config = dict(
    model='contrastive image-text model',
    dataset='photos of plants and fungi (iNaturalist)',
    train_examples=45211,
    image_size=64,
    crop_scale_min=1,
    horizontal_flip=True,
    translate=0.12,
    rotation_deg=10,
    cutout=0.25,
    tokenizer='char',
    vocab_size=37,
    loss='softmax',
    embed_dim=384,
    encoder_arch='swin',
    encoder_norm='layernorm',
    encoder_norm_position='pre',
    encoder_activation='swiglu',
    encoder_mlp_ratio=3,
    encoder_head_dim=64,
    encoder_fused_qkv=False,
    encoder_bias='all',
    encoder_qk_norm=True,
    encoder_parallel_block=False,
    encoder_inner_norm=False,
    encoder_patch_size=[4, 4],
    encoder_conv_stem=True,
    encoder_depths=[4, 8, 4],
    encoder_widths=[48, 96, 192],
    text_encoder_causal=True,
    text_encoder_width=256,
    text_encoder_layers=7,
    text_encoder_norm='layernorm',
    text_encoder_norm_position='pre',
    text_encoder_activation='swiglu',
    text_encoder_mlp_ratio=2,
    text_encoder_head_dim=64,
    text_encoder_fused_qkv=False,
    text_encoder_bias='none',
    text_encoder_qk_norm=True,
    text_encoder_layer_scale_init=0.01,
    text_encoder_parallel_block=False,
    text_encoder_inner_norm=False,
    text_encoder_positions='rope',
    init='xavier_uniform',
    residual_init='none',
    optimizer='soap',
    beta2=0.999,
    lr=0.002,
    beta1=0.9,
    shampoo_beta=0.95,
    eps=1e-08,
    precondition_frequency=20,
    max_precond_dim=1024,
    one_sided=False,
    adamw_lr_other_params=0.00091,
    gradient_centralization=True,
    steps=2100,
    batch_size=128,
    epochs=5.9,
    lr_schedule='cosine',
    final_lr_fraction=0.1,
    warmup_steps=100,
    weight_decay=0.1,
    adamw_weight_decay_other_params=0.05,
)
Rows from block 12 of the image encoder of a small contrastive image-text model, named by matrix and row number. Rows with one number belong to one neuron. Each number is 500 + 40 x the weight over its row's rms, rounded and kept within 0 to 999. All counts start at 0. Numbers have three digits each.
After each neuron's rows are labels from the 100 images, of 14976, where the neuron reaches its largest size: "patch colour" is the nearest of a few named colours to the mean colour under the peak. Only what is clearly more common there than usual is listed. The data: photos of plants and fungi (iNaturalist). In brackets: how many of the 100, against the usual share in percent.
# gate: MLP gate (encoder.blocks.12.mlp.gate.weight, 576x192), inputs 0-95
# fc1: MLP up (encoder.blocks.12.mlp.fc1.weight, 576x192), inputs 0-95
# fc2: MLP down (encoder.blocks.12.mlp.fc2.weight, 192x576, transposed), outputs 0-95

gate.37:549545483473418447501464499473473557519528578507493501579420484498536515567503490492446534502492524528563511512512494551546503489492537471447468547499476444531460480446520487485483481542468540500481513586563512536521509502474536491496567529558533417528557462530535583509477493515436518518
fc1.37:539538480468460503501523536501525506499571440506482501512538538455507456456504447497532474473545508552475491473529512510489471445546498563581424522486554455475478510495478463534547570544449506535482501415508560527578506505537540469474484524521484568473465434503448552448472499464472471514
fc2.37:530466497556522480442505503483560552556493525486446451489546509542508391498524511467579500576456528490515480515456552489550462516490542523413463543492444440516528455448462523447494522455531494489477456553485442479553559564539447506479563496539482482531473431510398450528484509527502493526
patch colour: green (31 vs 5.8)

gate.332:556474490555547403492509458466503427489496600496480511513556455542566444473526443485492492472579563565510552457532514478438566517443462484536565514527523551422499518504474496446419500573503427450492540506534534510469540519514454517548499579478553573461470461465449459550463550522533514506
fc1.332:481417482502549502545492503499492474453552548513519580469413532524488498586463497468545483436469430490473451523425465502540437527533562489528517515469438477469520530515538547451524517505516533418490564486415552555519485486510462546435444467557513494522507493468543523548478520477430461456
fc2.332:536474479466543550519453511508540561559565490498446542466446461566449463531546483472494483517603510459501539476492443503552526481486530478468502451473496533545555491442428550465543437475558452532521518506460539552468481486459530496563541465457519515523456523466538485521470520486556571390
patch colour: grey (80 vs 52.3)

gate.126:471500459460558496452529468527574533554431554458490423463478438506509459443461538513534541556481465534455544444543505547451524481461422566499507479435494544512527504487484492462514533493532447509498510506544500473568495494540444551533483530437541527436531531474573444488482472543474526504
fc1.126:554530541518505493482507459503479474526532477534520504491510474596474490518563543468597435520526512506548431461481505560522489537473515502508493537421507527462581467480433578502458434544442555454491521509449540512557548508509532509586488475439471430417546434503446466471473518537472477446
fc2.126:499506486496499451445538544571557530514488521483562495523488513508466495492460504514514433463606538512428469531572584533487473493481466491472445469496543590433491522449542511433525429516531469496437529516469477496479459475421498465490526541477442556453510458444518507421460423438464574535
patch colour: grey (79 vs 52.3)

gate.388:534546464521473571488473584513475551451458435507513464461469422507520488536446442539510564496494535490535433520484499449478451576492510548526544533436441481490495563533477507430514444506465552468517525536460481517530503586467559497469527498461539508478570504500529591580497494498586533491
fc1.388:456457462534486423494503604575461483486525497555487447522466511514513454451566516565482478463481489449520506537545425483519575521524492536540590520504466526488476513469449569597476540541444490427583511539489460555562485582536479475439559469453504499567474460499557480432563488470490462505
fc2.388:496484526509493491529467518499521562385457456465498432606517544550509517575469504488463520561472374531553462502446510462485491528515475533519511582543439469442523475469459449482534435455549557502491550422487498516500453517533561504542502519522462536545568574582514598490495539502478537460
patch colour: brown (71 vs 35.7)

gate.170:445502545565536434490463510563471517497530505527496430442535481425552580474447512415499516541396520427500538561560460456513539474471480530465478529552451515530504506492527553487445554398503488560555512475537476512532517482525541539506526532519530405519497539504513502536493496529532462578
fc1.170:581463487397468519535479487499530492525438474444475507532489445513504458576458470514442565486524490516500407434468454514516452473529514492501502525541575476519511522498476525482512550546534528496437518467468520525547484454509501517556501515398557545530448454508518531525429493541446555484
fc2.170:513549543467558518548456499542574457462471502485491501510535449459481470524501494441484515493476513475514469438495490440510485544490493428470531495592458551494526526540470579427518446421497507457522406436465503493505461455569518526494518460539467592474512566481519474534520493506474502468
patch colour: pink (25 vs 2.5)

gate.98:544513516447525511457480532550524522555557499511523499526444487501500522569436467567513478456470536527512486455459466569437447505582520541522485479528486436523555557437453499484458500484532471527466479468490566495490544489452445538406468552576499452498511559554434534615450548503514527458
fc1.98:472485466497571476495532482452457550568535459488560555534474496526493473490495433481480509572582483530549440518519402501432471492477456441541484476541469531540460536487542470499431505518503530541443545458470481510562524447534482460411441470502531458458561503453507459468538532537529508519
fc2.98:530528455445494499501450493550438423518470507516509476496418437552468516462508501447462494518558541513517479537520479485595479466515550450484444533430526466484527484469450457499465453518438497499480570540509513473531557497469543522535578559480496546496520532471553481414539440474453510470
patch colour: pink (54 vs 2.5)

gate.532:557545517450559559516502528526481436555514473480439542528532533579565512465481451560488511473548474561489484572485467444520519556520475489497560484486571534470429472570519454450424483560579465596563475466504501374464582520510522488484561490501503504482560532460532526510474499510486544454
fc1.532:477533532484461516508458517428444480489461554491494458488484510464414429564458512457573547464500508543472471481513509535524554552463521454501434388580468463479482538567575499473464516553573444498543499545430559451483504491471500443535459488526463502506519467500513418487459561478576529493
fc2.532:488481581476505495559528504576537502555544565482435460471528484399529465501494486527454563477428555450538451494495454475510526480540508565496519461491507471551475474568474554436443433515540537508474509524467472567475458560529478486515534582429419522519543515503441540426602588459451507518
patch colour: grey (80 vs 52.3)

gate.495:507428498551480566533433514529501471521472548521515438478557427489532516511503466495476513456453499516564440486491511556459460517500514590547514493563485432416598488489496451496544497517509522483527489520502449444505521444551496529531503494519411503514553490516459469529469469473494515529
fc1.495:523515507472538505537526426583456469464471481538496534479486565441442459527531521539526487578530542452519514502484455556521520518638503433473532543495544451559493574514493463538502531515493493527513457480548480546516462558563444497541440494461529509490485471477508539471612553500481503484
fc2.495:489467483592462586505507547444423530527504566411442484465474492510504530540492504474534519467469426507494516531519537508497478443489457504536530491431476494461511413499486543466480557525476584552490588512506450488494489512430597507532433511500495555513530465497509528484442454506435501542
patch colour: pink (29 vs 2.5)

gate.396:483473507525548457497511431439533548494544514543547445516483461545475491476473567504555465534416528519463510486448468545455485490496492516513444455443510478521479505569533498558409465437477473575510540523488367506490494413514483480420487509436505614497439522478511555468480531481506502513
fc1.396:525485491517452488451482441510513496519496465484457544428457554514479506470517503537491451465436467543605470548516472545524521550413514503512529460428474487552546464498497502560527565505502492487536465583517471474536485439501519522516499547557468503462496566546516537501527517536526481498
fc2.396:526575468454524464488458506501577479505505434490475455473472415583470429487480466478515437500465524368457532450457436481502535419502560498551552467476490461511546441517522540492489485512469505461483492458504507547534539558522476497535492560480532476561540477434466493544463452517561470556
patch colour: pink (26 vs 2.5)

gate.38:495552423483503498468499559504463517455533532497524516548487482547564497473472516540518459500432497517416547471491504470482548534446430424453517409517493466497476543440435482557511518433544521451475503482485534554494503472439476479468520487499486539479471464539554557529474459551480500495
fc1.38:490495435483520478541568499543486430557491544466521453483461524534436507513550512555525505517497503494470427531444513514539485538478453567544501501419526578546540461574520550457523436509519472517496486500493461462530501506469555524528582571515551509506540452477424505557471460449502492518
fc2.38:549489454480449525527471507472498523484489511486522514527494466543446404503590507454509499506532501504524522586483536484408465474533425536537549434468490433485509491540571467526488494524587467573521535464448565490571470484529531578514557478527506518580457510538447517516506477448455514573
patch colour: white (31 vs 0.5)

gate.161:496512513568544425484504518529522476404397509530489511501533554437540497552500438508436563440563548561486462419490514516457548528440525477513541494519553465581474513560480498521486533429581485539495525464481556494498455475503502518515478494531480534485527481500463496463484528484489474522
fc1.161:532470490458517606535502437511544547546493520501452487540545511512495559511443536482503487522476504506519558551493506523561558450480488460565430550490463481541560468429525539449463538554490524523471451481503516512424486442528487495545416466541486475527488475464530486529436527455534514535
fc2.161:496442552546486471428493495513530454522577577551393503498440466523513434494515440470485542524475445502459529555488527521513474493555457519557526531491524470512431512452422485445548554517466569501466440536499478482496494465527560479508509505568486475501523503515481537470451467523465527532
patch colour: grey (82 vs 52.3)

gate.261:498489447506563485474417437553538490467511550457512549568472491543591423390540519441512507476569550504539531453497461433485510421509502487448524520552443529472488507501501531491468475510471490541486522560561514531521462535471476463545429524508466512501521486465487497529494506487478551536
fc1.261:442470568500525501542477496491477465488436492472427549475510498488462554530476547494513450491519523476449467505548549512521495556437494472512532486535563436539469498485531461514528532491465482567514475520467514470585555539485525516448428469500491445545452471513497477552444514451475515492
fc2.261:488510445482570570511493447559531486471561492464476498438565501529537433548514473493524532413530504520496508480484451506475497433519478468437486490506514484533522488522512471512493465481493434468497437526425463512487473469470530543457486499474554429513478466539509495512469537521490484479
patch colour: green (32 vs 5.8)

gate.264:514490472534520513448575482502472489515521434540498458529499494479545454538569511430532514447453532464477578453520460459520477517529567457509438464461470449552455483465515490547486557437540460507522452545484540445493512485492475516479522505432444455492508513492486519486442436516395490509
fc1.264:432456501445605552452435540542569567471448487477455459542537500515487524526523550551489554495563490509463442502507488520502557480554525480516564497492502516443435467501553541436469464499448474494460474558424558473495520501482528467505476488541471506523468535551537547509517473458561512474
fc2.264:480486451507531484512522462406563531537499486497509466450441544493427488568484517501528453509524506489450493464447494424441523489546447493520467524446543509513532466513457527548515508523472466457521432605536431538550551552554553440515456528496482447436423476458489531546461479573496461460
patch colour: pink (29 vs 2.5); cyan (26 vs 0.3)

gate.23:435462490431497528529505553507566468444489546512517539548510462550484474476457556467518510500525502497587454528501571482510466428481509429552541485556479538516463496545574462522535499527499487486531511451498489524569528519495498529548491474507545506493479430550499542416480457523544515512
fc1.23:529499533540473501538528491557517514506521491480515526529512520484455495492513494465469472454490537470478430446543547542521494534497547496560478464495503518548448556477572501490552518446505523482467472515405543492593459492433502494490544533558425575467498506551495541461514391570545518564
fc2.23:485514449561589419491502539499486542488486530558509460505474423544505543494485483551544525543486530470511532508412446499561578486555533498455506549464500505477568420521479456481436468538547454466573444500564437492476534455499480524513510466528504497468517530491487460483493531512421499501
patch colour: brown (62 vs 35.7)

gate.406:447452506546483498509524433429492508496438514484546538539513546487522491471539491513504565475442468510475507552542518478475517501492586545505498413574463537499493502501417442524517525465510517517453548449519490511501459536493501500472551483485527420494466438569533525432368415528458408580
fc1.406:461549489551473482447452505508527501403547482598463472451543613541539485457491492486521478517483525557468539473490547473499509534500550465568448440458476487399511533567474508479608489523560470483463482527438479447547494468447444480520483435528472473445425535500493498462419458484439434494
fc2.406:581510528479522521513452510536468441519585489546522444525454457530484492554532508566462466533509486475556450488445566440531458482468478418530556465457474567520562513498500500487530506562575543509528505496510568485502528486523522474466587458479512544467501521474497508530526484539503538515
patch colour: green (29 vs 5.8)

gate.76:451507530524396531453518528489573483495471455475445500511555508433521498520579414544478427557571518548522535512515578472461505481412436487566511467456507550487495536466537497470422484472568513503468468528446505494527491472429526461465530561504384515457512545478487560468474495506429519510
fc1.76:508443497465539488527500531500487435511511521533434534508547438437528512501488452494475489404501476471473605569488475547481501474544578551433460445581544487467487507478441496521582458479456417491502504561553536470434495447506552535492495532541498521555477525490432547467476533533500544542
fc2.76:527514595587505478500456535484464574509485414457557505495504566449486568578541532509551443461498504537510439494529546559517499472472476508521489503518503529523532508464513498631532560521470498462513479482484527508492424503465550465547461515558467495476447509565460527513551501421435498498
patch colour: pink (41 vs 2.5)

gate.214:500531513476491503470509441467442579538480505548403592469499452488459501466522463509529453416529513463411576519504533453476506528491544563532546552453462504541524456448502497526499444498526446484509528548518569534521563467476471435526473500554489510468478510506435506552488504405492447473
fc1.214:562489590475501554467539493542488530505461525529522461472481533468486486457504487515462475442518554428422537528563483538530511570449489540561490522424439492501501485491475562469498527440511549443573482496560531490470572454504528436498545417488503518430518557511521527444461527437483475532
fc2.214:541456441473500478501497539417533473507515453511490446486515576563570472533437539496595513520472473503504506479515518488525544408456501447533528469554520530489565510432507506527501364475538497470535513502549539538523541464435503491497490551518424437469527467550466571523519397464435542485
patch colour: pink (33 vs 2.5)