Rows from block 12 of the image encoder of a small contrastive image-text model, named by matrix and row number. Rows with one number belong to one neuron. Each number is 500 + 25 x the weight over its row's rms, rounded and kept within 0 to 999. All counts start at 0. Numbers have three digits each.
After each neuron's rows are labels from the 100 images, of 14976, where the neuron reaches its largest size: "top examples" is what is common among them; "patch colour" is the nearest of a few named colours to the mean colour under the peak. Only what is clearly more common there than usual is listed. The data: photos of plants and fungi (iNaturalist). In brackets: how many of the 100, against the usual share in percent.
# gate: MLP gate (encoder.blocks.12.mlp.gate.weight, 576x192), inputs 0-95
# fc1: MLP up (encoder.blocks.12.mlp.fc1.weight, 576x192), inputs 0-95
# fc2: MLP down (encoder.blocks.12.mlp.fc2.weight, 192x576, transposed), outputs 0-95

gate.111:465472470466471486499506514512496497535515525483443487553531485558469443501524523497469480462546523531519508500496508518482472495543485504518497503516462487521491524461519504463539547526513491520507467492513521449527498501499470525535465473495484514510481526474477513512493485505496463459
fc1.111:521533518494474498510513491484501548479497492520491510512495522500503540478484512495486500494501512529487482545485495512509520475533513515507537473509531459489474506463539469538481497478560550507488482498477462486493486473496491511497472487491449477503508522528550499526479467482456520473
fc2.111:504515450501528525532517497515483488513542511508452498470510473471486533537517513515514482484532473503533535526539519496471478483474500527525455496503549553513472505539488543459502519495546525485532481520490524443485477532478466540528526475502538502517520547514456486486512455459492525501
top examples: order Asterales (42 vs 11); family: Asteraceae (42 vs 10.7)
patch colour: brown (63 vs 35.7)

gate.134:522516470492508538453515518489467527451498509512484473517544500499498521455483507470494497476508459512561483500492458502532494496494524500511527506489468510505521531557490492522479526457489495499524493513497462529535512499549502512464497529508529519566505495503523531510492524486504523475
fc1.134:480466479471518480499503553490521502563495546491455510549469462476483492481498499560479463553504513494470517478479520504526486523482533533527492551513486464532537472475507501476507467546520526523486519526508505475540534448518488507544497470507522512526516510507498446501469496494478477505
fc2.134:527476530473536471525565539461474464491514545485468517519511459498509546461524554548523475499481480520489497535491480532494515536551525542527453510525472503459506449482493492534473466477505475518498499505490480503489496512471547489466509494512528512515465483506487508487481474473523490489
top examples: order Asparagales (30 vs 4.6); family: Asparagaceae (30 vs 2.6); text has "yucca" (29 vs 1)
patch colour: cyan (30 vs 0.3)

gate.282:521511460515470508522476502542520489514491513498472507507533521476514473492466487471492514463480480524505457533482500521528498469464528504492503477515492513486547494439508519516537484537519504515479498443470493535489502448484486514508488479469505525507483492547494504533501522489481436536
fc1.282:533526515497489490489515529498499519481496479526483508476517537477473476506494460443513501460466478487458458527491486509539487506491473499537519443536488490468549531476478462523528470475521522507478512482488523469548555520451485493489493493516499553506456519511511512535548515498490499482
fc2.282:499548493508470525551533500525494445527494496477523484498510458510457522498494514501479471488488474527478519481483538518472482493511483507524490466511515526535514483512520497492513482507504483518489501505510496528477499509484493513493490570493478517494481547437514486454516486473476550511
top examples: order Asparagales (37 vs 4.6); family: Asparagaceae (37 vs 2.6); text has "yucca" (30 vs 1)
patch colour: cyan (31 vs 0.3)

gate.570:500511530504527481479520483479516480516506473499514489522470486464489458467482484515468566445498523490479487497518517450469505477531527452481502481503484511520515478506536514459473525456476503529506530473554500445517496544517488505448512518476528486523478487450519483504477536543475510465
fc1.570:476472483466536482473462516503535493472446536543467519500505537502481521478515489501497508478478513469540520526477507519448517453473554511484525492485526510487507481464470548474490543519518515517496469521522505531489536480492519512495495508522519507538479474514454534447476497512517480489
fc2.570:475480518463512499461510503546493512548479521545490511485522473534510465485491502503475517499471463486533538545510483504522488552479504483473488472532522516494517555517484556504466540520488460494482471502523500494510533487506484504471529513488531486487480443489501473460525487487498509523
top examples: order Asterales (28 vs 11); family: Asteraceae (28 vs 10.7)
patch colour: brown (61 vs 35.7)

gate.87:461528447508548496529528525501516496491476530510505510459501490491487459517496480454525487471505462520470518483510504513462505498529467526518528529519498467479497538494495515511485529507482484517503474466495475519475507489537483546477455504470499475528474511494496527488526507508544493514
fc1.87:472481517490512519511487490516500527506460457510481541504501508500506495518526464493535493515513505479530500529530496472544448458527488521495478550490504499474521532476532498505524516478500532466462510447495556517458498522525527508478467500520476521548538460514476464492496499496465466483
fc2.87:528480413498530441469533480481519523481500517480520542523526457492525486472530544501481483465504496501478521502487492481461512491503462503470502539514477444497536509484491492496486501518484501506506517516506507506520561438521504470500510516489480521444476521512519525496477523532478531518
top examples: order Asterales (44 vs 11); family: Asteraceae (44 vs 10.7)
patch colour: brown (61 vs 35.7)

gate.225:522440532476513516522481500476460484514497528509491521522489512542463510512503504491481500441485512469485522501509512477524496534491475482515516495501472486464480494530542494499441483525513473470511530479489489488494517484504455526494547495498510485520466510512515538494527548539486551478
fc1.225:514462548454497534499469526518471513489475482500540533458540499531479520507545509485520533462474496478495470534469506471517533515459474486452501523504522489478522513475527509442453466485483495496502461506499483478519561478502494520512485481529526516504464497528458493522548483530500497470
fc2.225:461538532528537479528524511529470518489549522571543498463474472518526550471532512483507487530519544473512470540481496465509526548500527502482517494481494488501507491522497548534477508497507503467456498484488517558490489507487484483485480501481480479479516504489550530498489512444458477508
top examples: kingdom Fungi (43 vs 3.2); phylum Basidiomycota (39 vs 2); class Agaricomycetes (39 vs 2); order: Polyporales (31 vs 1.1)
patch colour: brown (63 vs 35.7)

gate.481:514522501485486491472471489523496516485493518528518488504481531531541472489456509520497503502463473504529529469522552511507534507508503552498538529486448492516529526507527487521480508470505518466536482483525466538484521492506458511501534495457479530515454528537485528479522460490534513514
fc1.481:492515482493541483506497462490501531514516536515509525475542501461460452514499535485514489514511505481559476506502491518470507507504497518481481504506520557525485494527451496485522500476519491516554484486501494488510514513527514483506460466515475514486460515521493492494492484522507501518
fc2.481:528451545525478517507540532517464451540499492496492501496518501496511491501540512474527475484503470466492474535486552493464493496464507515525496495517555507506462534499462472462462492484503506497486491524505514521504479513488439539506483524501473512498503517476528465510472462515479485528
top examples: order Asparagales (39 vs 4.6); family: Asparagaceae (39 vs 2.6); text has "yucca" (35 vs 1)
patch colour: cyan (40 vs 0.3)

gate.236:489503505508516494480532526493469474524491503496498499486494524502459461484535490469458479507477521520465498482507495479503525505541550517498458538470512487498481505537455518506509475498551461528495525478510463547507482538478501523511487513486472523524459518529500464539520546488487502492
fc1.236:498520475499481455509524437518488454486481542464492490481537518486505496482518495497497461467493513453434488536478488499516484482505524465522467522471553483518505526538482523477518487486518514546506501498530526513458496502498497540505438495506501482513504490482468504537496504469506519510
fc2.236:512470482528558497493441544454512491492517543493485463529508492503470518505476504481484555508527556509517480558468489517480511482467523481453528478480530470484515494484511525475499478478542535538505508507515472477531497480508474513521480508507501479502485508530529555542512498501516498490
top examples: order Asterales (33 vs 11); family: Asteraceae (33 vs 10.7)
patch colour: brown (69 vs 35.7)

gate.118:484483491517486503486507522456528518514514494516510517515506520486504466524436487431525498505528493476492475491486496500515485447517537529527481528514470497479514464491503501488474492501501481521486506505493470517499538489539519537479459470437480533533489472491517468504485492508501476528
fc1.118:528494510514492506490464524504493519486455522519469531507500500501520484501479516460539464562526490527518475489468490483493469481505484514524476467508509492503517510517452534445454517485514459478508533495509487527494526467496460509477472500447484535480519506482515514464517519504531524484
fc2.118:474476521488504501492504553492505493490530499468466514511570455493536536497529525512448498480468481499475532518467491527470462475500485442497505488454490561488502525512480473482462488514504499519453509507504476458505532504527529514505501524516515493462535486523505542484516505506519501550
top examples: order Asterales (51 vs 11); family: Asteraceae (51 vs 10.7); text has "common" (34 vs 6.2)
patch colour: brown (69 vs 35.7)

gate.535:447502501479513522539480552501506474543546504486508507508517517468542510491504525456526469503514501489555484504478521540461488498528517526497514460492505496484479482517486536536518518482518462480490521455531473506488505462513511447469468469570514488515481511491469474470495519516516526503
fc1.535:474470507524512558535465557490488469485509462483454523494514516443507466528479510483544540458494502493505451482476518469500490480499485529496491471502433483503515488463561515504485506523507481499510519497449486516511546482505518493472502459521503506531506516524478482513488512480523483469
fc2.535:516498481478476501479520498492527462499474541489456492549540544510492520487507490513474481490512475474513483499505468520497484488483528478487475523512507508548487498559460486475507477512545482482481517513520525477498495479536499470524460515451491503473498474532482483506523496450538550509
top examples: order Asterales (28 vs 11); family: Asteraceae (27 vs 10.7)
patch colour: pink (30 vs 2.5)

gate.486:493485491494472519439481461496523532495506450508477515506498459453505466521474485517516507507458508529546472500514484473536509507446472569460485538540463514522523505530497498493483472485526473523477486516499487515496472506507514514484526535551523470515488536551459461494513497540481474483
fc1.486:523511504493565482518490501467493495449510497513498475500459461560485506530508494523466507492497471512439457522507488535514479485497544492498480480469528494474490510471491515505489467478472540491507496495527501492490531465516515486478485561530496500491526527483502461507450544514485532524
fc2.486:450494522492499505506489490509488498531501533526487512470519469454479474495493510463569520513475524494545499492478528497465544507502547514465523508479458488537507527546472507510515457491520482538524530515495512510523534493498528466494510454444483496509455509507483508455517502463514511519
top examples: order Asterales (40 vs 11); family: Asteraceae (40 vs 10.7)
patch colour: brown (67 vs 35.7)

gate.117:493483512495491536518469461494496477530472487485514456541483486550508455509498499531501495495505498465509502526537526515505537473484490445517486489487536470482495504493501494507476506466525484527499501470479531517494458509511493517482515521470503466476453480497495478484534534489528502534
fc1.117:510518500485498512526486517492539519482432499509543509505487533491454464502539482463482514534506532511486495476489484461545468506517522456508509529485463467527513499522528526518510493464510516505487508482468500513500495505467513493535497537502484490493489519457519519505508469510519523509
fc2.117:448501520506471480479523493530517485531492485487487488531501446514516470514482491472507500482475535540519498468487522492525510502560525493479497462498462489509456482516538526510534478519467464473523514481494508514495514502468525485478486519477507506459471452529518477493454506454525503512
top examples: order Pinales (27 vs 2.7); class Pinopsida (27 vs 2.7); family: Pinaceae (26 vs 1.8)
patch colour: pink (35 vs 2.5)

gate.297:543435503505515485520504508518470537507544459505486467477556495484530506502479482503491522468498496450548481480478439528490507458528484508538513489466506479521499492542503482529452508476466492539481533492475476526509504504493542485462484487491512500488497519533528529492539508536508508524
fc1.297:483504477521508524463527499505509516543461491526460459478488500519523480507496516534511506514534526555472512523483535474529502506523464517487540506512476472453495542503505550449514516489542481495482460533540500481546489489496467527504501461514491474527483492501492486481489514474494495515
fc2.297:497491506540539481513479517485526511519516481459527565511502507513500486488514523487515447464559515521516518528508514480504481483490510473517469559458532543522484495479467458493473479483507502467474500573520481537518480499469542508446509505489483474534488499522489518502462507471536485472
top examples: order Pinales (28 vs 2.7); class Pinopsida (28 vs 2.7)
patch colour: white (39 vs 0.5); pink (31 vs 2.5)

gate.114:515515518528476521532510493451485465514461440508532526479467496486501529449503478533475541492494488451459519481465484514488492512484502497483470503471499515506477504506489495504460471542494538503465481494497517488533519461521546540504471458524492479502502476487496499467474504494526522461
fc1.114:520461537495503535459539515521513551465541477489480501506463468506524514471464512465498544475500525539507508468494453523473534494536487494535509520515542504528479490488505500511505497517519481473507498504517452533525470542491527538512535493479514476504486523538535430534534489542542474507
fc2.114:474538489477519458471502525478473505481517504508477524451478443483524516526511508476491526496522498481525515513524482505463479517517531529518497486524462495529461539511449502468498504546524505483513501531498470527548513482488438509511536525520539531470497490525533496519486470484475523494
top examples: kingdom Fungi (34 vs 3.2); class Lecanoromycetes (25 vs 1); phylum Ascomycota (25 vs 1.2)
patch colour: grey (80 vs 52.3)

gate.364:565473518485504493517510494499513491480517470521484439511521484507511498484516469512494506520495471498550485549496492490456525512454515527563516467482498497514550450474475513512485472475486502505470485435497512491519496507499481549469505499505512538513478539519494541488483523509515524517
fc1.364:470545546520542512480512519526514461485472536498494503519484503516504475473477481545505515480534500507494488455497513515548460530491487469471542509512513508507472552505527527509507517548498517461552500564486451485513537514526503507498479487523506489517500459502460500441513495508485490505
fc2.364:500505505546497517503538506516479468526525451441491556523533501514482521544490547480489480504521511507476455524502472506489524498507551488537466464491535517482509443513482541485523466486486460516527510501541478517515495526487490555483533509464457522474524512499480475558476469479529488466
top examples: kingdom Fungi (29 vs 3.2); phylum Basidiomycota (28 vs 2); class Agaricomycetes (28 vs 2)
patch colour: pink (48 vs 2.5)

gate.468:493447493494498456500496485448477505449494503494521500483535516508504482484508496543492553488499483514517529497489475565489539501473484491466449460472445517507514459582461502494529476449494491500478500490477507502491501474515477511461482508491540477516499493525541502497501554513468482510
fc1.468:508547500523499492474553539502540486498508520521517520478481508489494524461499543486535504526511497534478543508479524511493497498520519520444532525514468523469495511491485541505518477540467517515469470552528519493511521522493524498513515496485502487498513516461449472529456452496457500502
fc2.468:533525481511482527479500502484549501515442498479513498492541509502522534536479525522457514459488518548531483465505514488462439507509470482476519485542524478471492499459526454490492510534497504480483523556543484476507528510481538530508544494509526488467512506468459529528459505501542510475
top examples: order Pinales (25 vs 2.7); class Pinopsida (25 vs 2.7)
patch colour: pink (27 vs 2.5)

gate.467:518474511494461472484510504490537494480547459552507466518521531502485465489524472463529499531508473555508499486514498510487500526495459523499553503552513480473483494495504504459488494499507483537526528474458495538528536511545441500498483473454517504540448470489456510505480496483498485491
fc1.467:518523524534511471480433451481474478550477480469479499542497513528475488523494543487485491534535488464477483503463487523499475544495529488532490498463459527496515520499492522455482510511481515473512484464540469478527498510530506482475450499526494457490506507515491517471467521477516537485
fc2.467:480492516510476539492520544495475511502510497498494474461494479510510495499531509447508470502531552545493547505475467535466486555512503518523544492486483446528503541469518518536449485477512504477497484531476523512511492507507472490476489478472501533467484487485551523501528486512517508507
top examples: order Pinales (30 vs 2.7); class Pinopsida (30 vs 2.7)
patch colour: grey (86 vs 52.3)